Rows from block 7 of the encoder of a small image denoising autoencoder, named by matrix and row number. Rows with one number within an expert belong to one neuron, the router's apart. Each number is 500 + 25 x the weight over its row's rms, rounded and kept within 0 to 999. All counts start at 0. Numbers have three digits each. After the name is the row's rms in percent of the matrix's.
Before each expert's rows are labels from the 100 images, of 14976, where the router gives the expert most weight on average: "strongest on" is what is common among them. Only what is clearly more common there than usual is listed. The data: photos of arthropod specimens (BIOSCAN-5M).
# router: router (encoder.blocks.7.mlp.router.weight, 8x384), inputs 0-191
# up: expert up (encoder.blocks.7.mlp.up, 8x192x384), inputs 0-191
# down: expert down (encoder.blocks.7.mlp.down, 8x384x192, transposed), outputs 0-191

# expert 5
strongest on: class Arachnida
router.5 056:557483502471509496510504519492515486492480492516507495483531477511510532476525508465482498466459543501471499467502489511498475497516484551511527503493525491517516525542525558454473520532490496535502417508514512473479483501477533478457436487541537538505479529557450516500478489483440497502493511514519525521487510471507496504453511556540518496489484492460483497513520526543492493490513516516492549487507470534497520502504499525471467447511489524502508504517482463519500485533466456487459478485461497499500492448515541501506536503498500508562488485481519479529519509512466530533
up.8 100:474498502489429510531472447531497466536456496508523499520511440497492489486548519514520497525512507472433542523516489474503477504496512502532481484504506522479497474492486494504507506535518505485510503494543496490549504498503467498535495477533466492471500517524492491513466463468533513527484435476513513481502483491475542505516491478506477521491514498454526540485519504512489533524507528533494488485523495523516452466515522558513500492516525453543500500503522471519489537520511547497501497543501526537512532560529514513510492472499465499511531509519495524525533466535501530531
down.8 099:534487497505491520493485551493473519518495566523489513474497444456512499506520514453509484528505469480479534524479526504524455538474461527503512562463501507504496529512488499464531504546488524496498538518517497491507488483535507463479514458531532463496464492499541561464500483465522509481501512504511507507483519495529480493458465483512474509478522497461453488507472500518474519487533492586491496538471511525510479494511496538496512514507516502524554509509483514510513466470543496533482472510484473498489504470519494462488508458464493501477502476501551486532437499496499484492
up.9 120:520490513506509479481513485491457488485480583507489494509502502486430532542499463532496535487501501488497469460492478503527521494552478481489528508526513461487520503520489492521507509498516522508520497541478533470492535476530446527536508511501505512538495507465507497506476486524459514458456495487491502515510495494482500512542511527524487517475512511470526502496516458474474517506500511509498462528485489509504483491490506512511516499483476502540480556479497490497473524492403570537535522471450498561487501495532534510508564474510458477480492516486467528490488493510521506536
down.9 106:486466456487516501494476506468510485506508560504511472493525502467461512531504498533515488472469462495480495450518453502516507478487543464468488533502495489478499523497513477499512514498469498496514505497538510510508503510474499552526496504527458508524533498508472498467474530500518473517461505487484469526523495516497517495460512544489488591529479520490561456488564467528501495529507501504485453483479478503519470494545496530507506511491519528494499530524461523478502514509480573459532503521498508522490522531532489496517504478494469451522503480480485503522433507493494480537
up.10 098:471546466462484529506485471520488466483492490531501493528509510520523511494517525538548458516495496508477466541536481507457510487500506501514478472500530463518466513506497499496523472479528500506525507457499530471488511522513518494506504491510516499537465528507504503485468499483491450487480464466503511457503495483516509521490513466501485526470473492482512457534532454465532564491498465515521454478478476551529471515495514527516514488565478513509467522475461455487467521471542480459569527519544527499479497549525506519498509465471506509558482504548482512484505482516477470501
down.10 102:487468471565483511495478495531516484516533520522499522472477471470492466480497483485490529504513515483502512488487500470502498454492503474542471481475510508499518487492518517513482532531464513466487529505490536535601529528502550502475488504490497521472522510506502496486552485473518524501507514502479513531494473516447531521537503486513528529484517474498511520509481465440503476499473498545505516539471526525495552505569538492521539544527492550495484461510486507487461481441489475523522531490520511470478510517513500549509484515495532514454496496522492495551524454442516485519
up.11 108:481457509497517475424486510492489496475499495484555503499479492490495487498452474457516449474516518506526520532483500523470495480493516513475555464511485534487513501498528518473485469503503511535467503517451477475486474515507511456494467514523526465537495502491487531510504483521484484520543486521521490494466490496526435510466483534522529483533503474515485510534492530466523487484512536486492525477511533513480487529519551529505493472445543483486499455490520510491519483493523453510477503507458467472510506515449470500481514552522503542504501493465501474447484527515509475480
down.11 106:518462503482524495498515487508490496489501456526487470483506454492505489544453502527489536471497481464513506510520508521533506481480517477499519506480513519501493498508497493530492473474485495484519501511491494456513550489526462481481498512486525481524487487498489485528459489507537495493555498527515460537502522489489454529498501511489445512523499503508531485505517535507435509476481522481503479462500492518508498525496493474541481499519539486521526520537486485536479514497546519469553477516508469528505506501479541509533510482527502502498482488500487543483537497478520473494
up.12 085:481487492460471512485519476483522510514495504525485453502474531517532439501481513523498451493549463446514450496510514524479500492515517545471461469500503529508487459501480496454477494469497491518488488508478489484468499465518518533545512474497499466539501535494521506471493476480501497479503497483518510505504492530531497463534461526508513533496466539530515503506477521541482499498452482491548468449476502496498477482523496494534494480484510517505557527533524501503495514495531500463504565497479417489501456537464533458469495510519534484495449518530469520519496536512543502476
down.12 101:517487492504486454487483514500465509478518554477506539533495523479479530501514520508492517481467477474538481517487444474468465502502452497488475522460528503465462536525474482471482506509527503486464537504495494513521507479496569502499474478523538508527485476467489521535465532489527496548480522489520497534503544493507520514515552489487478422473480517483514516482503492515492504503537526508471473505496494542514507540451453487472461540475478482485486492543486503483478510525455458457446524470530515503468499500477511512511512501513478518462527488495493497512493490515521475488
up.13 093:490528539467511528484481441515480502528464573527495511494526446519495534550499523495515524490498505500502505464514515496525485525522482521536511533520452512503506522515513545506533520475515491475485497491459507540494528515526493535520520492524513466552516510473499526526496493503509519472469490507460478525497476497516481487508527484532521451463467512463498498505500489513468504485497525483528448499532553466506457468490469514498518513457533536510518527492469510500490508535431543466515540446459479519480533520482533493525552485487497518502522511518465510476481499502530507521
down.13 091:517545541491517496504476497469432491506542521475488523479473483526475494501517527534522487479476533534490458485513503498524531456489480503536489498475489465528443501509504477489517493538492501458448520511459470518483503477506541518509467496439507486490523505436481514487475536553507463507519484492497513508520498543506516532481496441493498485521545468461524501498494489503511516491459481503496496547520537514525499484468464481584546470516501512475481489495499484487530497484463520482510531502530508481510492487525491513481555508490480474497515481489503541498505539537469513507
up.14 090:452485475507491468557490506552461493489482473503483501497484523499462480513534503421494567513473447483478547496472488457478527500467502518488498496507480511474529512497502486485472537505501460514445494494538492534495492539491486451512496528479501483515489485510516508538528507490518487523499513469496477518499538479489546534486503479495511471488537568514516491497505460476502506498495452532486479524520518482537478536478503463511468495502465492526452443466517521482552493505509470469534512465489509490486505517497522509526484511451502555478487478495474471462485493532479535493
down.14 090:488500510494496477464481460504539480461500556482477481498501466477518496537504507514509488509480496492491500469523495474499518475513478460534548506499455534503530486517544473504484479515465535506544494544541467444516447515470481510468538484496468457520485569522546480496505500495501499483483509506487520495493479460531498479508473489512517453520498473478497492500486491501490464499466476488501475473503498495472491492430481506525516518514483489471519508491477533480513479498520465522473526480459472520490491463515473521480459513481527536499517468499463452496506499488490527497
up.15 087:468517486487490482479454458550521459507534501517474458490526537453539494559501489492516471484465507478499469504493518492468496503525433491505497480517500519496531459537529488476474508508508476498474520523503532513512517501512472499491494520469518504502489533466513548551462482536528470492519493469474516483500474477463492531536497507472513479499491514524539502491509480466471480475455455557554455529473519500489443460471526440550489474502509539539493516501481522541503442526519512513498511503502427516508496497504527517508543446527510529562497506472460494500479483483543514491
down.15 090:506480484490489482526513523513478484507490504455493494519502514503530532512493558541537488477497477515505522500531525458525478542546532525481516454519484504528486453541516465466502500517484535498465553463450502514482506472512507535461546528529488484487491485492463498500517511469502476518503505490564526461533523540486473455482534483524511464448492546530504491538530545490539495501492517493502510539485520468501490476503475514513476535482472510455494559497530504499500514487466480535522475496533478512486486490470518476444490516518443484504495509495490511492463495522487499544

# expert 6
strongest on: order Coleoptera
router.6 092:498512484464477493516482491532467478500560491498514524523489464493505504486498540485528432488507478556519508546499484494475505486491505489524482517502567511491475467504496452563502476552565459514504485488502488498518516558494507489509499490525512509493518485514462523504496509502505470502523476547503486478475493488515444496462524546549474531495473472496499484432516491489508504517504547576489506490475530519474502498477548508543510434490498477510532497495470502479526522488553498496492500562493525469508521471504470506485529494516482512535478472498507521433517534516525510498
up.8 107:471504508500476493521518474507522463496504539452500525500476492516498496517492483481485512514532461497474489520488528520528479539476450478496490512512508514463434511509477475474516514478502492463457477541461517524502441490511536482500493525482482485521478497456477483528525519521516535495523481494504500490486499501516524491455488518495548490481482487476454527483504517515544512469525471506538526466495525480510461539495497561505508523496553493518470494509499525512509500496499510510475543519519515488498498509470494490499520530467506525453543531505492502485480473521513502482
down.8 108:491513506520509468477535521484508490513471557471485503491471505486494502506455551444525492494498501500516512508501511512487484551510472441498447508486534540478497519457505471509483487543484505487495503491506541532527523532512514490494483515521504480515534466487478540535522500520506510468541504492506533523517503487507486500474531493507482541472473500496443489491499591514507492509468478434491520482490518510581518501504482564511490474532508507514492466504503460502503499452514511473481506532526493479486484546484482488478501526484531516500475505503480516482476508482506493503
up.9 097:521521503503469484491514527498474521494531565517483513491502527467426505530491520511537544486487534509506484519521485582493518515505497484477488527427516498524451485532504490483482447545480519459493473489509486550470503532503482470513553493515508512544494471538520500512503506488505453459523523493493511491486504542498522519484510514534487486499490512503508477511481502522512525457488477431502494500505491471536502500480445487529451570513541531490528506503471477434500517473468480477506508485514506497489485496499505505505472487545520484497503486545490515482486492510488473524
down.9 095:508533512526465518478471477485509501539527479557466484477502486493515490534531538522513503486508488476525496497524458538515501519469542500509491530486539477517447509551477476497494467534545521486476467494520487483484456520533540499474489472512524497481549482509498536497505492494528436494496495533516494482494515516546507505469503513484503460513440543490532480458474550464488503500554517487487463490484489530485502501474488462507484522511504521530533530514465510460509540428516465494525524508507470508493504557536503489522529488524510502533508501543506552497518488475498529464
up.10 111:503521457508495458519526500490489470500540532503528479506488451496480482492463524503504528515493479523546509562506540460479509537488498476523474527540517505493541505476474501489480456491516466522515470474496492495519548522517519464499482511488469494500491468536478514513538514480501522493531477513512493496490461457496499499451500497489494524469542525502450487536507500512511506525470521470501501529478499452504494531477502558502492481520519413477494440512535528496545550550515524477479455528508500519519523529467489513504490514448491535516482458457506516505523513470527513450
down.10 100:480526469532515478503495484509505458503480478508480517491487500488475525532512507510503485499553506486500504477487514514484499525513480476527507483505522482510545481516484425537527568496582517505472512489476493506513552509529543503488510522517511522488495457477535534510483501510486517453432469449487500511480502523493500485527537534464506530527487541475526471452529529526511541524468531474517491482514502499497487488497484481482517476514528512541538505483474479501471515523514495494545514489456468514479514501521511522508514497519509471484483478512444552453479468483519515477
up.11 102:501505542510491537482532549497471494524470538501572530515519471499445484519463482505479529531489503490468532482481536523546457470525492515485496507502520481492496506520472490496509531497441484453482478506564532553494489457530506520507492535517459512497486476498491465521505502534494523479496504435499547489507491477510484505519493491575505489540505461516508530477513485523512487471533512467505503466512499487519461493483479553507544487533497487493468491480514494501486462498441510522497537486456492521534491517503505500492469477517502491462505468559525507492489524527474498516
down.11 094:494490464508464478490491516470459507525475541497508554483482513517510476551460510504474503490524532478480489455484492510509542457522512515524500501546471510525511461517475502513448498470475479527531484490534511501498522502474498537490498498469473526513464490517474518533522494551489550483472472488485453516482497548536493487515529489513453519495497489491537530527485527478523515491523471443479506504488554558506520482514468479540514496468484498503483476536531537465518534486493476529543518461488484492502513477498514497479488499500506449491469501470492513443495501528439506555
up.12 080:514503496522511502502481482534476529535512489527461507477504526523534505474498522503534498466479536488492540494543492504471560505492492519480533504500533518516478486545532488480529495465491531526508526505502505567493539552522493476498505531526521488501469498495520525496487527470492492519500480472527452490531489505486500492501531496536497488496475496543524499496475487527452531520446484413472525506528534446538459522520429463488512535533506522476516485501502503493486489499492475523507466467485495481506508472496538497454467491538504485513542523477506525519486493490485462495
down.12 090:547499490496463492452494503475531521522568606491461494496491528471490490467523518464511512457545488480490478526487462502462532513451516464529513491524457492504486465505478516515480472535526506516511517486513471472490483515502497499524507488478499482514477535525548490508514482445496473519536506545517519500504513505508534555468509497502488514522491567488516477481513512544475489495499511469483514506547462526530544511492467486521503544494505496499488481480500455507509493480493533477501446476530489505489543554508534496513465514495508467567500478535480481522508514490501506527
up.13 082:512499546512532510447524494455534488513517537503517472479493512500518546527500517486491469490505475524521473512526441499512527521506534468464516478474507519481486497506506519471502449544498483492514552484459497484456551486477539496491484483498488441474473514496528446512545471485526480494507501514498490557529496501521538523541489510483538491526496524477472475483498487501501509560548453459490491481508510498509531524531497488458480503501481507519466474514511547502516479467510530522486481489485506486486537535460470459518540515508496551505516503489534456488479478456521507478
down.13 092:502526488484531531527462489475494512479477575530518520531493497520482486508503489492513501526480556448514539514454475531503521457541519509506492551475538509538492437475463525477479507466484500533528504503485483540463500494452500500519529516514497511518508506489513500476498487527438526493515480468477486458520521495474523525482520444450483502480507447520501501496450513520501517468494479468507513494547500475500488479479507500510543484543478464502519523495523497462512474537474465466516497521487529501507491480510531533492467526488512509482514512459511505517499509498501492472
up.14 080:482479517498501507484509494434550513485529534499551472465497463517447468541466517503492577494512506504543473509503566476506507526504503484498509482500445571477479488491476520506505478522487471501498522505495480515531532480536492474538537520487458498525522509493502478520528466528499499438535534485493507489501501443454475564542481471506464491499514510494480505525494510486483499494449509446479529505520527480505489496495490538488513543471568486483498470517498483502512516512526516522486527477503502486518536554472489504500449509508485510472508486528474517515506469466510474462
down.14 094:512508491517469513484479511521535436480503430477484515475501491481538505481528565490534494526536573502526513462483468488460495506495484495528488521485500496462514495469495492481508530520497483554547502469530500540506493487465533482474489513499487507470524492470528516457464528535521570534495504440478500500513505510514490532510503484467495484470507517521541505497505535470507478523527513464468484514497474516523495456492489441532482476537462501523504507487515511506500513463485484461502485533516489490461491526540485502472534543495515472497504530497487514468496514500473468562
up.15 092:495502483524500478513537502478518537519517506550481501526496472437499511525428502530517521512501434476535498498508504505486520526479508477544526536548453518499533515490496500505491536485498474457494527529523536523537565499487481454517502481490483468514539442506551486535525489494533514472515517505497544555511523501482529487494503534467481551487521475471510490467519505459471491526447514524490480483506498512471507472488516499552499506479538486461525467482490485500458549490490511476494511492493484519469469467495522481473452484517498474470478445524476522505485467475508505494
down.15 100:492498537539490514467520472551501478486494345517515522486494552506471498528513416508516489501550547511495477468533522503527507503529521543485501505507505488488503517489495486502516474483516490483428528533439502494479528485503533502486522470534491533508525504498475524485503504509481491499468495519503501504458500480499497479499489496498505482536480499498505525503499518498475537477521509455470461536514533507515531492492495459494521511475512488527510546541526486478479487495488499511535519490470506466494497534486488477486557528486502468509499521481475529490524511497505519473

# expert 1
strongest on: class Arachnida
router.1 057:540497499447535507517503539483525482493472510495506498493518477517503523482527482473480502471474537517472501500501500511518454488517492557479518492482525496512516509542513561482482483542476476521518440503509487489471469512481509451461444499546535550473479505560456507477488496494423503517496509515518512508465488464490477502467517567551529467498503465462487497493518521520490473492512512508506524462525477514508518503481466505497482448507467546500505495501492487523500460522461445488480494483482505500522472435520530507505503512515502528554480475459507492519516515504515522516
up.8 109:528512507493499502478476518463488488530541472507506483502534465507465524492424543533486510513493522514501533529474531462447487450527504499499479477471501523484530461487490489480541480512537475484465537467510491519529531507494487480483489470464482438486493495479546465498481528515487468494519517506482500490545520506494426484485499496556510527479494507509519504505513544521486497495463527455485493511516491456468513526480501468500490507526531516495473525434460508462509487449522496484498505483531468490541522537492533501462450486515491486523452468551483469510507477536488459516
down.8 108:495542531487517540497485445470499489460507378444486499529478509502462495512499489539543524481568506526515497501496520504479465562514500471532516529507477526482501526542507493506515517464494487461484471491527530507457504488508501495533537500545541493484482499455503482515506434451516511471550526501508493495480478485514507498477506524449450511510504526484516536534517510513531520467485485476504508468491521495555485499514517465468515485460464472509512500497504481514500512507510473527513507528478450495473491497525512528498520474503553498520489539514513513493479533498510489499
up.9 100:541515523520494468527501491432529486468490521527478510478489514521492503494505539468469472506521484509514502472468514495445492480492497495500490477538471527479563487501515484470493450492496535498503518493505506506432465496524483476513476479478508512501503536486516485510502489496494492515533502508553481503474452507464500478479471504510462532508513516501446535516481527513491516507536477477519519518529490537472522475485470516501481526466569496480452484478534467473510538441479507501482511492493505500526519491513530484505475522519535451491503475514524485491480503537536499495
down.9 106:513519513524501428505526505519462455498496527501523482493497473492496451455500531479455495484487507456507496503494515510517474526496477518530540528534495463501467530472531526482505505482522522475464521561492502501494470497459490524527525519507497513503465488478494492506545510531478530458510498484479522552516468521440497488495485542526460502482499505488513504482477465513483493479445525506491471487474518456493488505544519483534462482513498484457530501523548557524514501449513516486466465516532510512479495498502549491494486498529510495517455474489454491466489483502518501556
up.10 115:503508522482506534475453477462489543504515553478487482485528507514498535521482479532519513501483518518485484523517474511530478501518498487464511518513484493505481494493478495517464520473527490491498518534481510488472504521507485551532519519494509507518505504423492502508494485484472519475461518530464499491486495501507500515479537527504490521493489502466490474501491449517511526518509521508538491515508520496514493495512508504488498498530510505534476544494462526532490512518475522531544503476428511512484538478513490489559517444488456460510501497515519517462514467513494544489
down.10 100:503526494494470496517519441488458512549517569535548521490482563528488520525541533492486498498480483507465498490517475525486548505482535487487517528521489491526488509509532533462490531507523469547510494493530494517491500512470524523489471514514491501516526504508507504461484478563507489500506481463506528506530510466510512500518511508476475536501521527500541475497505506513499474506509516550482451526509494458536518518471531505522474504497429492504475509476519478520506475533478493495513467515482484512497497524517516529532538533468513446519540467469505497471533493492520468490
up.11 089:475505522498469480525497450555503478519475544510480491527510532499481461543504494540517530504484497527475490488461502479499546530493439449505504529509481495505536478505485544551465491480469491538492531509511498529535534457527528480516481503523536461579499506501502518471454469528516499507476488526465487477533516497494491484500474473511494510472543476511536473558533500462465538517455509452500466524538532495525499450526468488549506510495487492486458492468492503493496513512494485506524475519491478506520508476505500477498466544509471468488513482537451528499486491557495536492
down.11 102:521483498528511441488495499508505498547498594483506491488538495585503461542511500473505521471472524478521462512505537513495527519508545490521480507483517452503480527516504498458536507517513509541511506493513462541495506487464524487490487508472439479535510459532485501459478489519532482481477503482525522495519518523471456536503525488503529485500507500523509516490493513525476480508540471468500519533466531495518469496538509475484507495474505528497457501486482503496474482422506497500536469530485556499520494513512474477480502494478485511473552551542483511467469459521497476499
up.12 095:525481476458522502502510485468505522509524506498514488454489511478457483502535491513468491492492466531512457503509549490469502488521472486514506490476476508531545465519517512485444435509450494540454532535525564421534497477529505512476506410474544503475508539516504497471478504501509530497497473496488434476480546481486515485546545520507474497505501451503511512498529503467470536522497495493527459487478496530491490507503476530538486508471514523488524547506462508519471513521491508497487500484461512535546510497484493468489508493509522461503463494531489522506488532469496507544
down.12 093:463490514488502496493485528513517502481487580513506492474520481515509521508462468481512516501481476520491524470468486507475516526466499484509473489495490499515497487482530502504447500457542496463530502494473495531522519477443501515458540515444525499504468503464492515494485513478538477517501473479503536512490492546558537496495500524479516521518492485479542493458505540425486473519535501487500514516527504492452545448514489504511512517495534504498504540509473470487478517522502496465483492488503485506461508508501509444503509503529487492506539515475514515498515510490489461527
up.13 097:480484497532462513495479531512523517528491474495521535452487469470528503492528516491516502505488503481501518515508508518476470494501542512520530458504487506467491492507492474514482536539475490461478477504550544488505513475485501491469450492555509530490494478474486559505516477477527527494510503467484532481526493537491500490513485556544543473484454487533454508475473487529420480543497463529501535494514457480501522504503520492504513494539515478488500493492491474550498486482474492494467480509517482514491510500493455471507481486485495511549521504518550494523533522491490485507
down.13 103:450519498510533522514495478491501482498509417488495454514536483565515469474536507504557520509530495484440460512508511446515471499493488521470528503484480483515443490475501491528483518506531494521486512519493504540497491475481511481546485491492502538491484497478469476508508494484479480476465511525506491447485540509514500513492457527509477475461489481495509518538540496538471510452505495469497498436533533502503493501487472516488530482492547518523526499502502439457484489520500515572501457522492520481489533473502531505457525524540490454533532516491494512467475508519513492499
up.14 097:488530496483464526503490477517487499477558498513526507475473490545512531536495498497503497469534499477467537520475500479443521495492517493520489469502493545501493501486504495436508528525533481528495508508505490505508490562513499500472533527493492489500513490499502493505508539515492504500466489485547530509474539535468491490510481452492472478479481508504505512487515475474520523485509500526500458470472511508492466518483499471516467534518545522520474539483500465520501480477559496511520525542517501504468536512465514521521467522542513536504510484493440515500503538523455534449
down.14 102:486479470496512510448511466483512512513477542473525498521529444490527486496516497503518456537513524461493449466479514505508505512530478524494521513516488528463514502517539508465477571486512509512509532509480524504520498493489573500466500484508491471475522519525477535518466462482478512529469541489491500476502493464481530492505464470463519487517460478499455504493540557508509497528511456459497513479509485499528522530497525516510499459512497505467484511503450470496517490550525504531516497530484460438521495493524534464457485518503476500503549483466508487520556482483491483449
up.15 088:500496506474486506482491479524521495528555536484539496494546474481505531487526473484488492483536528440574498496534488499499523502520510513505504499463515513521473480504516523523515462518495498515534499499514506529515524503494524505504499513499525502512490509492475498474481463503513488483481495461463502493464503478524489501520507503505498513477480448491519525429513475499494537490496502519539524497557499518531495498529536461554501485493531457519477466453512536542471543496454506501477504505525541513508514511519443499509470530439480459504490514514499484503452464483496493497
down.15 094:436530473503507493416522479514461523510486510492524467517469481490502506472491554512477474497456503456516494494477478519506508523514481499505532495464505454487466506527477487500490487485475526466501528517526522510489538475469502546461484511461480473472502505490519530525490489473533469541516502489524494516535471504475457501488524456499483524473476479547487522522524477473492497497534511457478417529503478550523540519514532502460507485472525468471478486484530473507484522480476482550449452499488479509449544514492530510508521530483480482506479561522515524494453524496544483481

# expert 4
strongest on: order Coleoptera
router.4 130:457516462526510545534467482520530503539457475507494457519506518462539446513508486510475491525555530477523528510505515497472508504455541478484458498515469535484530455486490521550500535469505520493477533481521517510499475523492462497528487483505524434495531504514492516521511535503507543494522511509513520520475470523489492459541470472477456546521527493505505496488512495434507501500506515443476473497500467484501482521473503468531509511498485488465512492453484520504460495486573519487513528465541504481514474512478517523496454496507502472513469509529445536535491506476494480481
up.0 133:501504475506492492472479515493515505491482494503533503515488460504523491485500498511503482510491514485515492518513493422504483532537476482539509508504501462420491508456475512498494509514517492540516472480512507490505502527521522498492487488507477522507497550456490551469490476492477497508496503504429494468508490461488479481482495467510516500498466492468495504506506520498466606519467504550509507440495516490491503526505533513498555502521483474527512518504469507506479527536502502520508496483466534504470495485524477482497523501461485501528510537492519491529522496526506535524
down.0 122:515500472534490495473481546474483546487499405485513507520475462490541508503473494496543526486519489493483516482490513543467459538496525442571501541444503498502503524489495480516499540482524520519505486493499512499524493508479487488506531493518448483479528554480533500504514476496497521512520490538503505460510516498482489470493485491513478534477490520489500545530468485517510512486482492528502487490490482542492499484503516539527503496507511482467491475498498515496472497519552518487503561497500483491464497520519487501505502504455513489489493510542501488529503438531494516514
up.1 074:499524513488505498456518524503495496455508536487495519474499448500462503486474497522508534458479502481524522510480501511495503473512528520447500496464511529470505483513507446489453509513492478473486499565513501479498525524500497507493532527534455556528482479477489503509494497562517538506476476477512450542488487466526484513488480552535539478470507488494501523509503503478542480529499538528467513520547515480529457495498500523511515490512515534530541482527496520498472516521476468520522541527474503490496516525508498541527504517525507508528521532418529494461490466508472498526
down.1 084:525508520518506481548482516512500546507445619503525495470516516476525525517504508499497495495484506474542469491527465495443511460545511497502517483509490488472527487495519529475486477504486532502500485529555507510498491495509502532512474481471477499539537488495514487472473491491505505513488516471489513522497522495477468488517481533523509513525502498550537503498494504484484494529479496585511490542449512498496532515485497550540488502466470524455502500471513507459478467498522499466533499510502513467533466510534496494507496505503466474515492503517519487495504481513494469502
up.2 097:508512472493526539499498499516512499483483520513535505517454462498517474510482555492520502520485523532532512512453496490478495476494489536536482529511548540512495479469511461514457484531520472509474471534524475482554496503494493463478460529514470508516509470557468462497495511494497475508510490511489481505498503545528515522513474523498494504490540501524520525487471478489495425482510500474508485516450484492531483509468560490527508473507553528491488501516537495433566490523552445445521519550522548477500505493499475517500487507508435481515476476491483502503495526496491522487
down.2 095:469479560500498469504497471493457475492530332508498523478542513486501532523506502481481527469530504508517483504541475503546502489526529505500532487510495502522522519505503487499496496502463467504421517511452481464470514487476528514502521500494518537512489508454513509502483491508534485498499505499508474524499527481487480493487512509508514481492496503499489483497509519504487490473501521508462458514529525522500548504523502465464479507480528492553505572531473454504495498494491485524526564462481497509495548496500504470514516501525528530523516486499506553499511502518487529472
up.3 110:525473522482470494490521505500479488510515518515530478524489511490465487485508514478478519508471504543511512569489492513503506519490510529464514544503522536514493514480478527472515408562490435480465515472463499494482508500502507482467510489520528493508500500533459496508482478479486465501483521532496464523487502503516501581469502481513524497493440488501502439488470523514472557498510518481517505506483468482519482525463471512496508490503524477500458485546496468525485506473505464478499548473514483531461536509493490512473486545471518504482525475538515497506529540495464492486
down.3 109:507504543483450474478509505493493536470485411528467483516478523500502484493562492510532460516513496509481483506511490517523492496524493462514512524481501509506491499465505500501489476525495512479466519543460515491500472457517478508501501445534524548494504497471506518487482479491496531528493504542467464515483487520500550492451499449487524502498475476481472467479477515517512504495520495436499523514504457495525515486472480451471462475511481481533497503500503506558460534497466509480537531503477477531488476500512528484534546526476513504518496508592481491510499515533484520509
up.4 109:532486485498470492519471548454530522494477511516469506502464442511511523496527558500507509527432480492468457488517518479487533488497479520496543474515500518489506504469491507524494496526492493514563502493518499463527472493513491524520475513473495516493519468515548512485515456497502510494511504517482516511521540484437519530494506468451492486500508466500517534455498503529486506487476508541475522517540454526483506450466511552506528534481508494481509459482494482499470492470512508519509447528518528500464446511506533495517457493520510484479479493511504492517516467469502503510
down.4 109:502513469489503510497529483481494504474509488526479477496498490465442526547553462493530518500529496480534474523528476516503543444552494455505548500451505503472528515469495552521495475496446522523452544527471524503490532494521464500559526463513505532508517497478501512518506477493475481456505480498485455560506516513479548517489471497476423501469516483456521499496526487491495499503478494482510473501527486499507483481520507482514530536482521494562501528538507512519467493520494529467529551491484490510473464506502473485538463508489513466503475493467471538538480496500524479504
up.5 091:483494485475516552476497506509531523500485544494511464517446502506530483520493497458481472487508504502500499474473507520508503514486490515477513456487496527511476494509538521506499518515501510519478488475505481536502474544500506445481495517499507516514512464491491477498486504464486491492522477538466555482502523466457497471502504469502507484521498490530501525512488513532501445525553441522514496461494491524504493451494461526490485475562550539499493485466504510472518511468538456494486516526529521484499470505425513487548449491559500512476498492528495512523535463439494535460
down.5 101:542473507466495494492492498458437515503522485546474532484536493520421526545462469497500521483535489492503507449475465517510516525490488546495499494471492540515485513532506471489502503484479486457452500518487495484488511521514518512513496518494518484530486488479510502508487502533504510486502484517518481539477484501537475537461506534510481488490492486515530473480510509504501496473536479610512498480478487457481487490485532529495498536512496525490486535504476488475486526483480507527510538476475501497521505520470508503513518574506491493499518496460462507477487512514494534489
up.6 099:488524506461483481479503528429469520479541604484512507492486498553449477507518520486543530515473486482436481538476514496509512487542457507484499494498553503503491514517502500487490474509512477494509511485495444512511479494509517488490530536480479564522496492506500478520489486509488477470533514485484498473501515501507522538473499468492506489519503495543472549498479551575496500473481473576495530509502493497526471492486486606473508505526548507507502472532524499496534523499492498505483506555484478482481492519471480479512505506510497526477518485509508484490502504488552489489
down.6 114:539485486497468513502478555549523487530467399474477497504483502492522527455531501469495490478443492478496526486510497507483501475460490525517474505496524487504511459507496470516478496495516534509574477506547529478534482493465516500470482495516491480439528488526499505442505521527504504584474494481502480523514483514528497506508484523497461525489476496483490486504506537477501477507494512483496541517462503488515508517508498451518536493482441501507509476497499516501499518499507482503508474507498497488504493485553489499499503537501499459495483503512535456491493519526460489518
up.7 102:523466513501503461490490537499533508495477495473518501494487533489512499479513499498476548493475517464463500486472534558527456511502483525499524521544459502517462556532506537466510492500467499456515461480526461485471452474510509484489501502485525510475483505537502503460498512459452524530518506490530504482517515481495522519485498482488526437537489507524492495528480532498479446469481480490498552514507472514499530515493494522472455514487477470517453490508513495489502441498479466492498489463481486519525470555510571495488490528522546495491497500526525471523500463470488489485
down.7 104:480500547480517523517538474504454475481510414517489491458518507516487521496533474535506515530516449522466536479515550513511462522492500518497514523473534454508534515525518504461534503431459473496459511522470486527481568490481490519492454511485499506535483518461482469494501480498550533468448461555498500498466465515494491458473498508490487516463493488476527523464497491463519496465492529543509455525455510514423471472502521464525505509438530512558494580520511490534489496544476513490531558509472481524525502508533512484495500501483497476527472488490449538502492524546479548515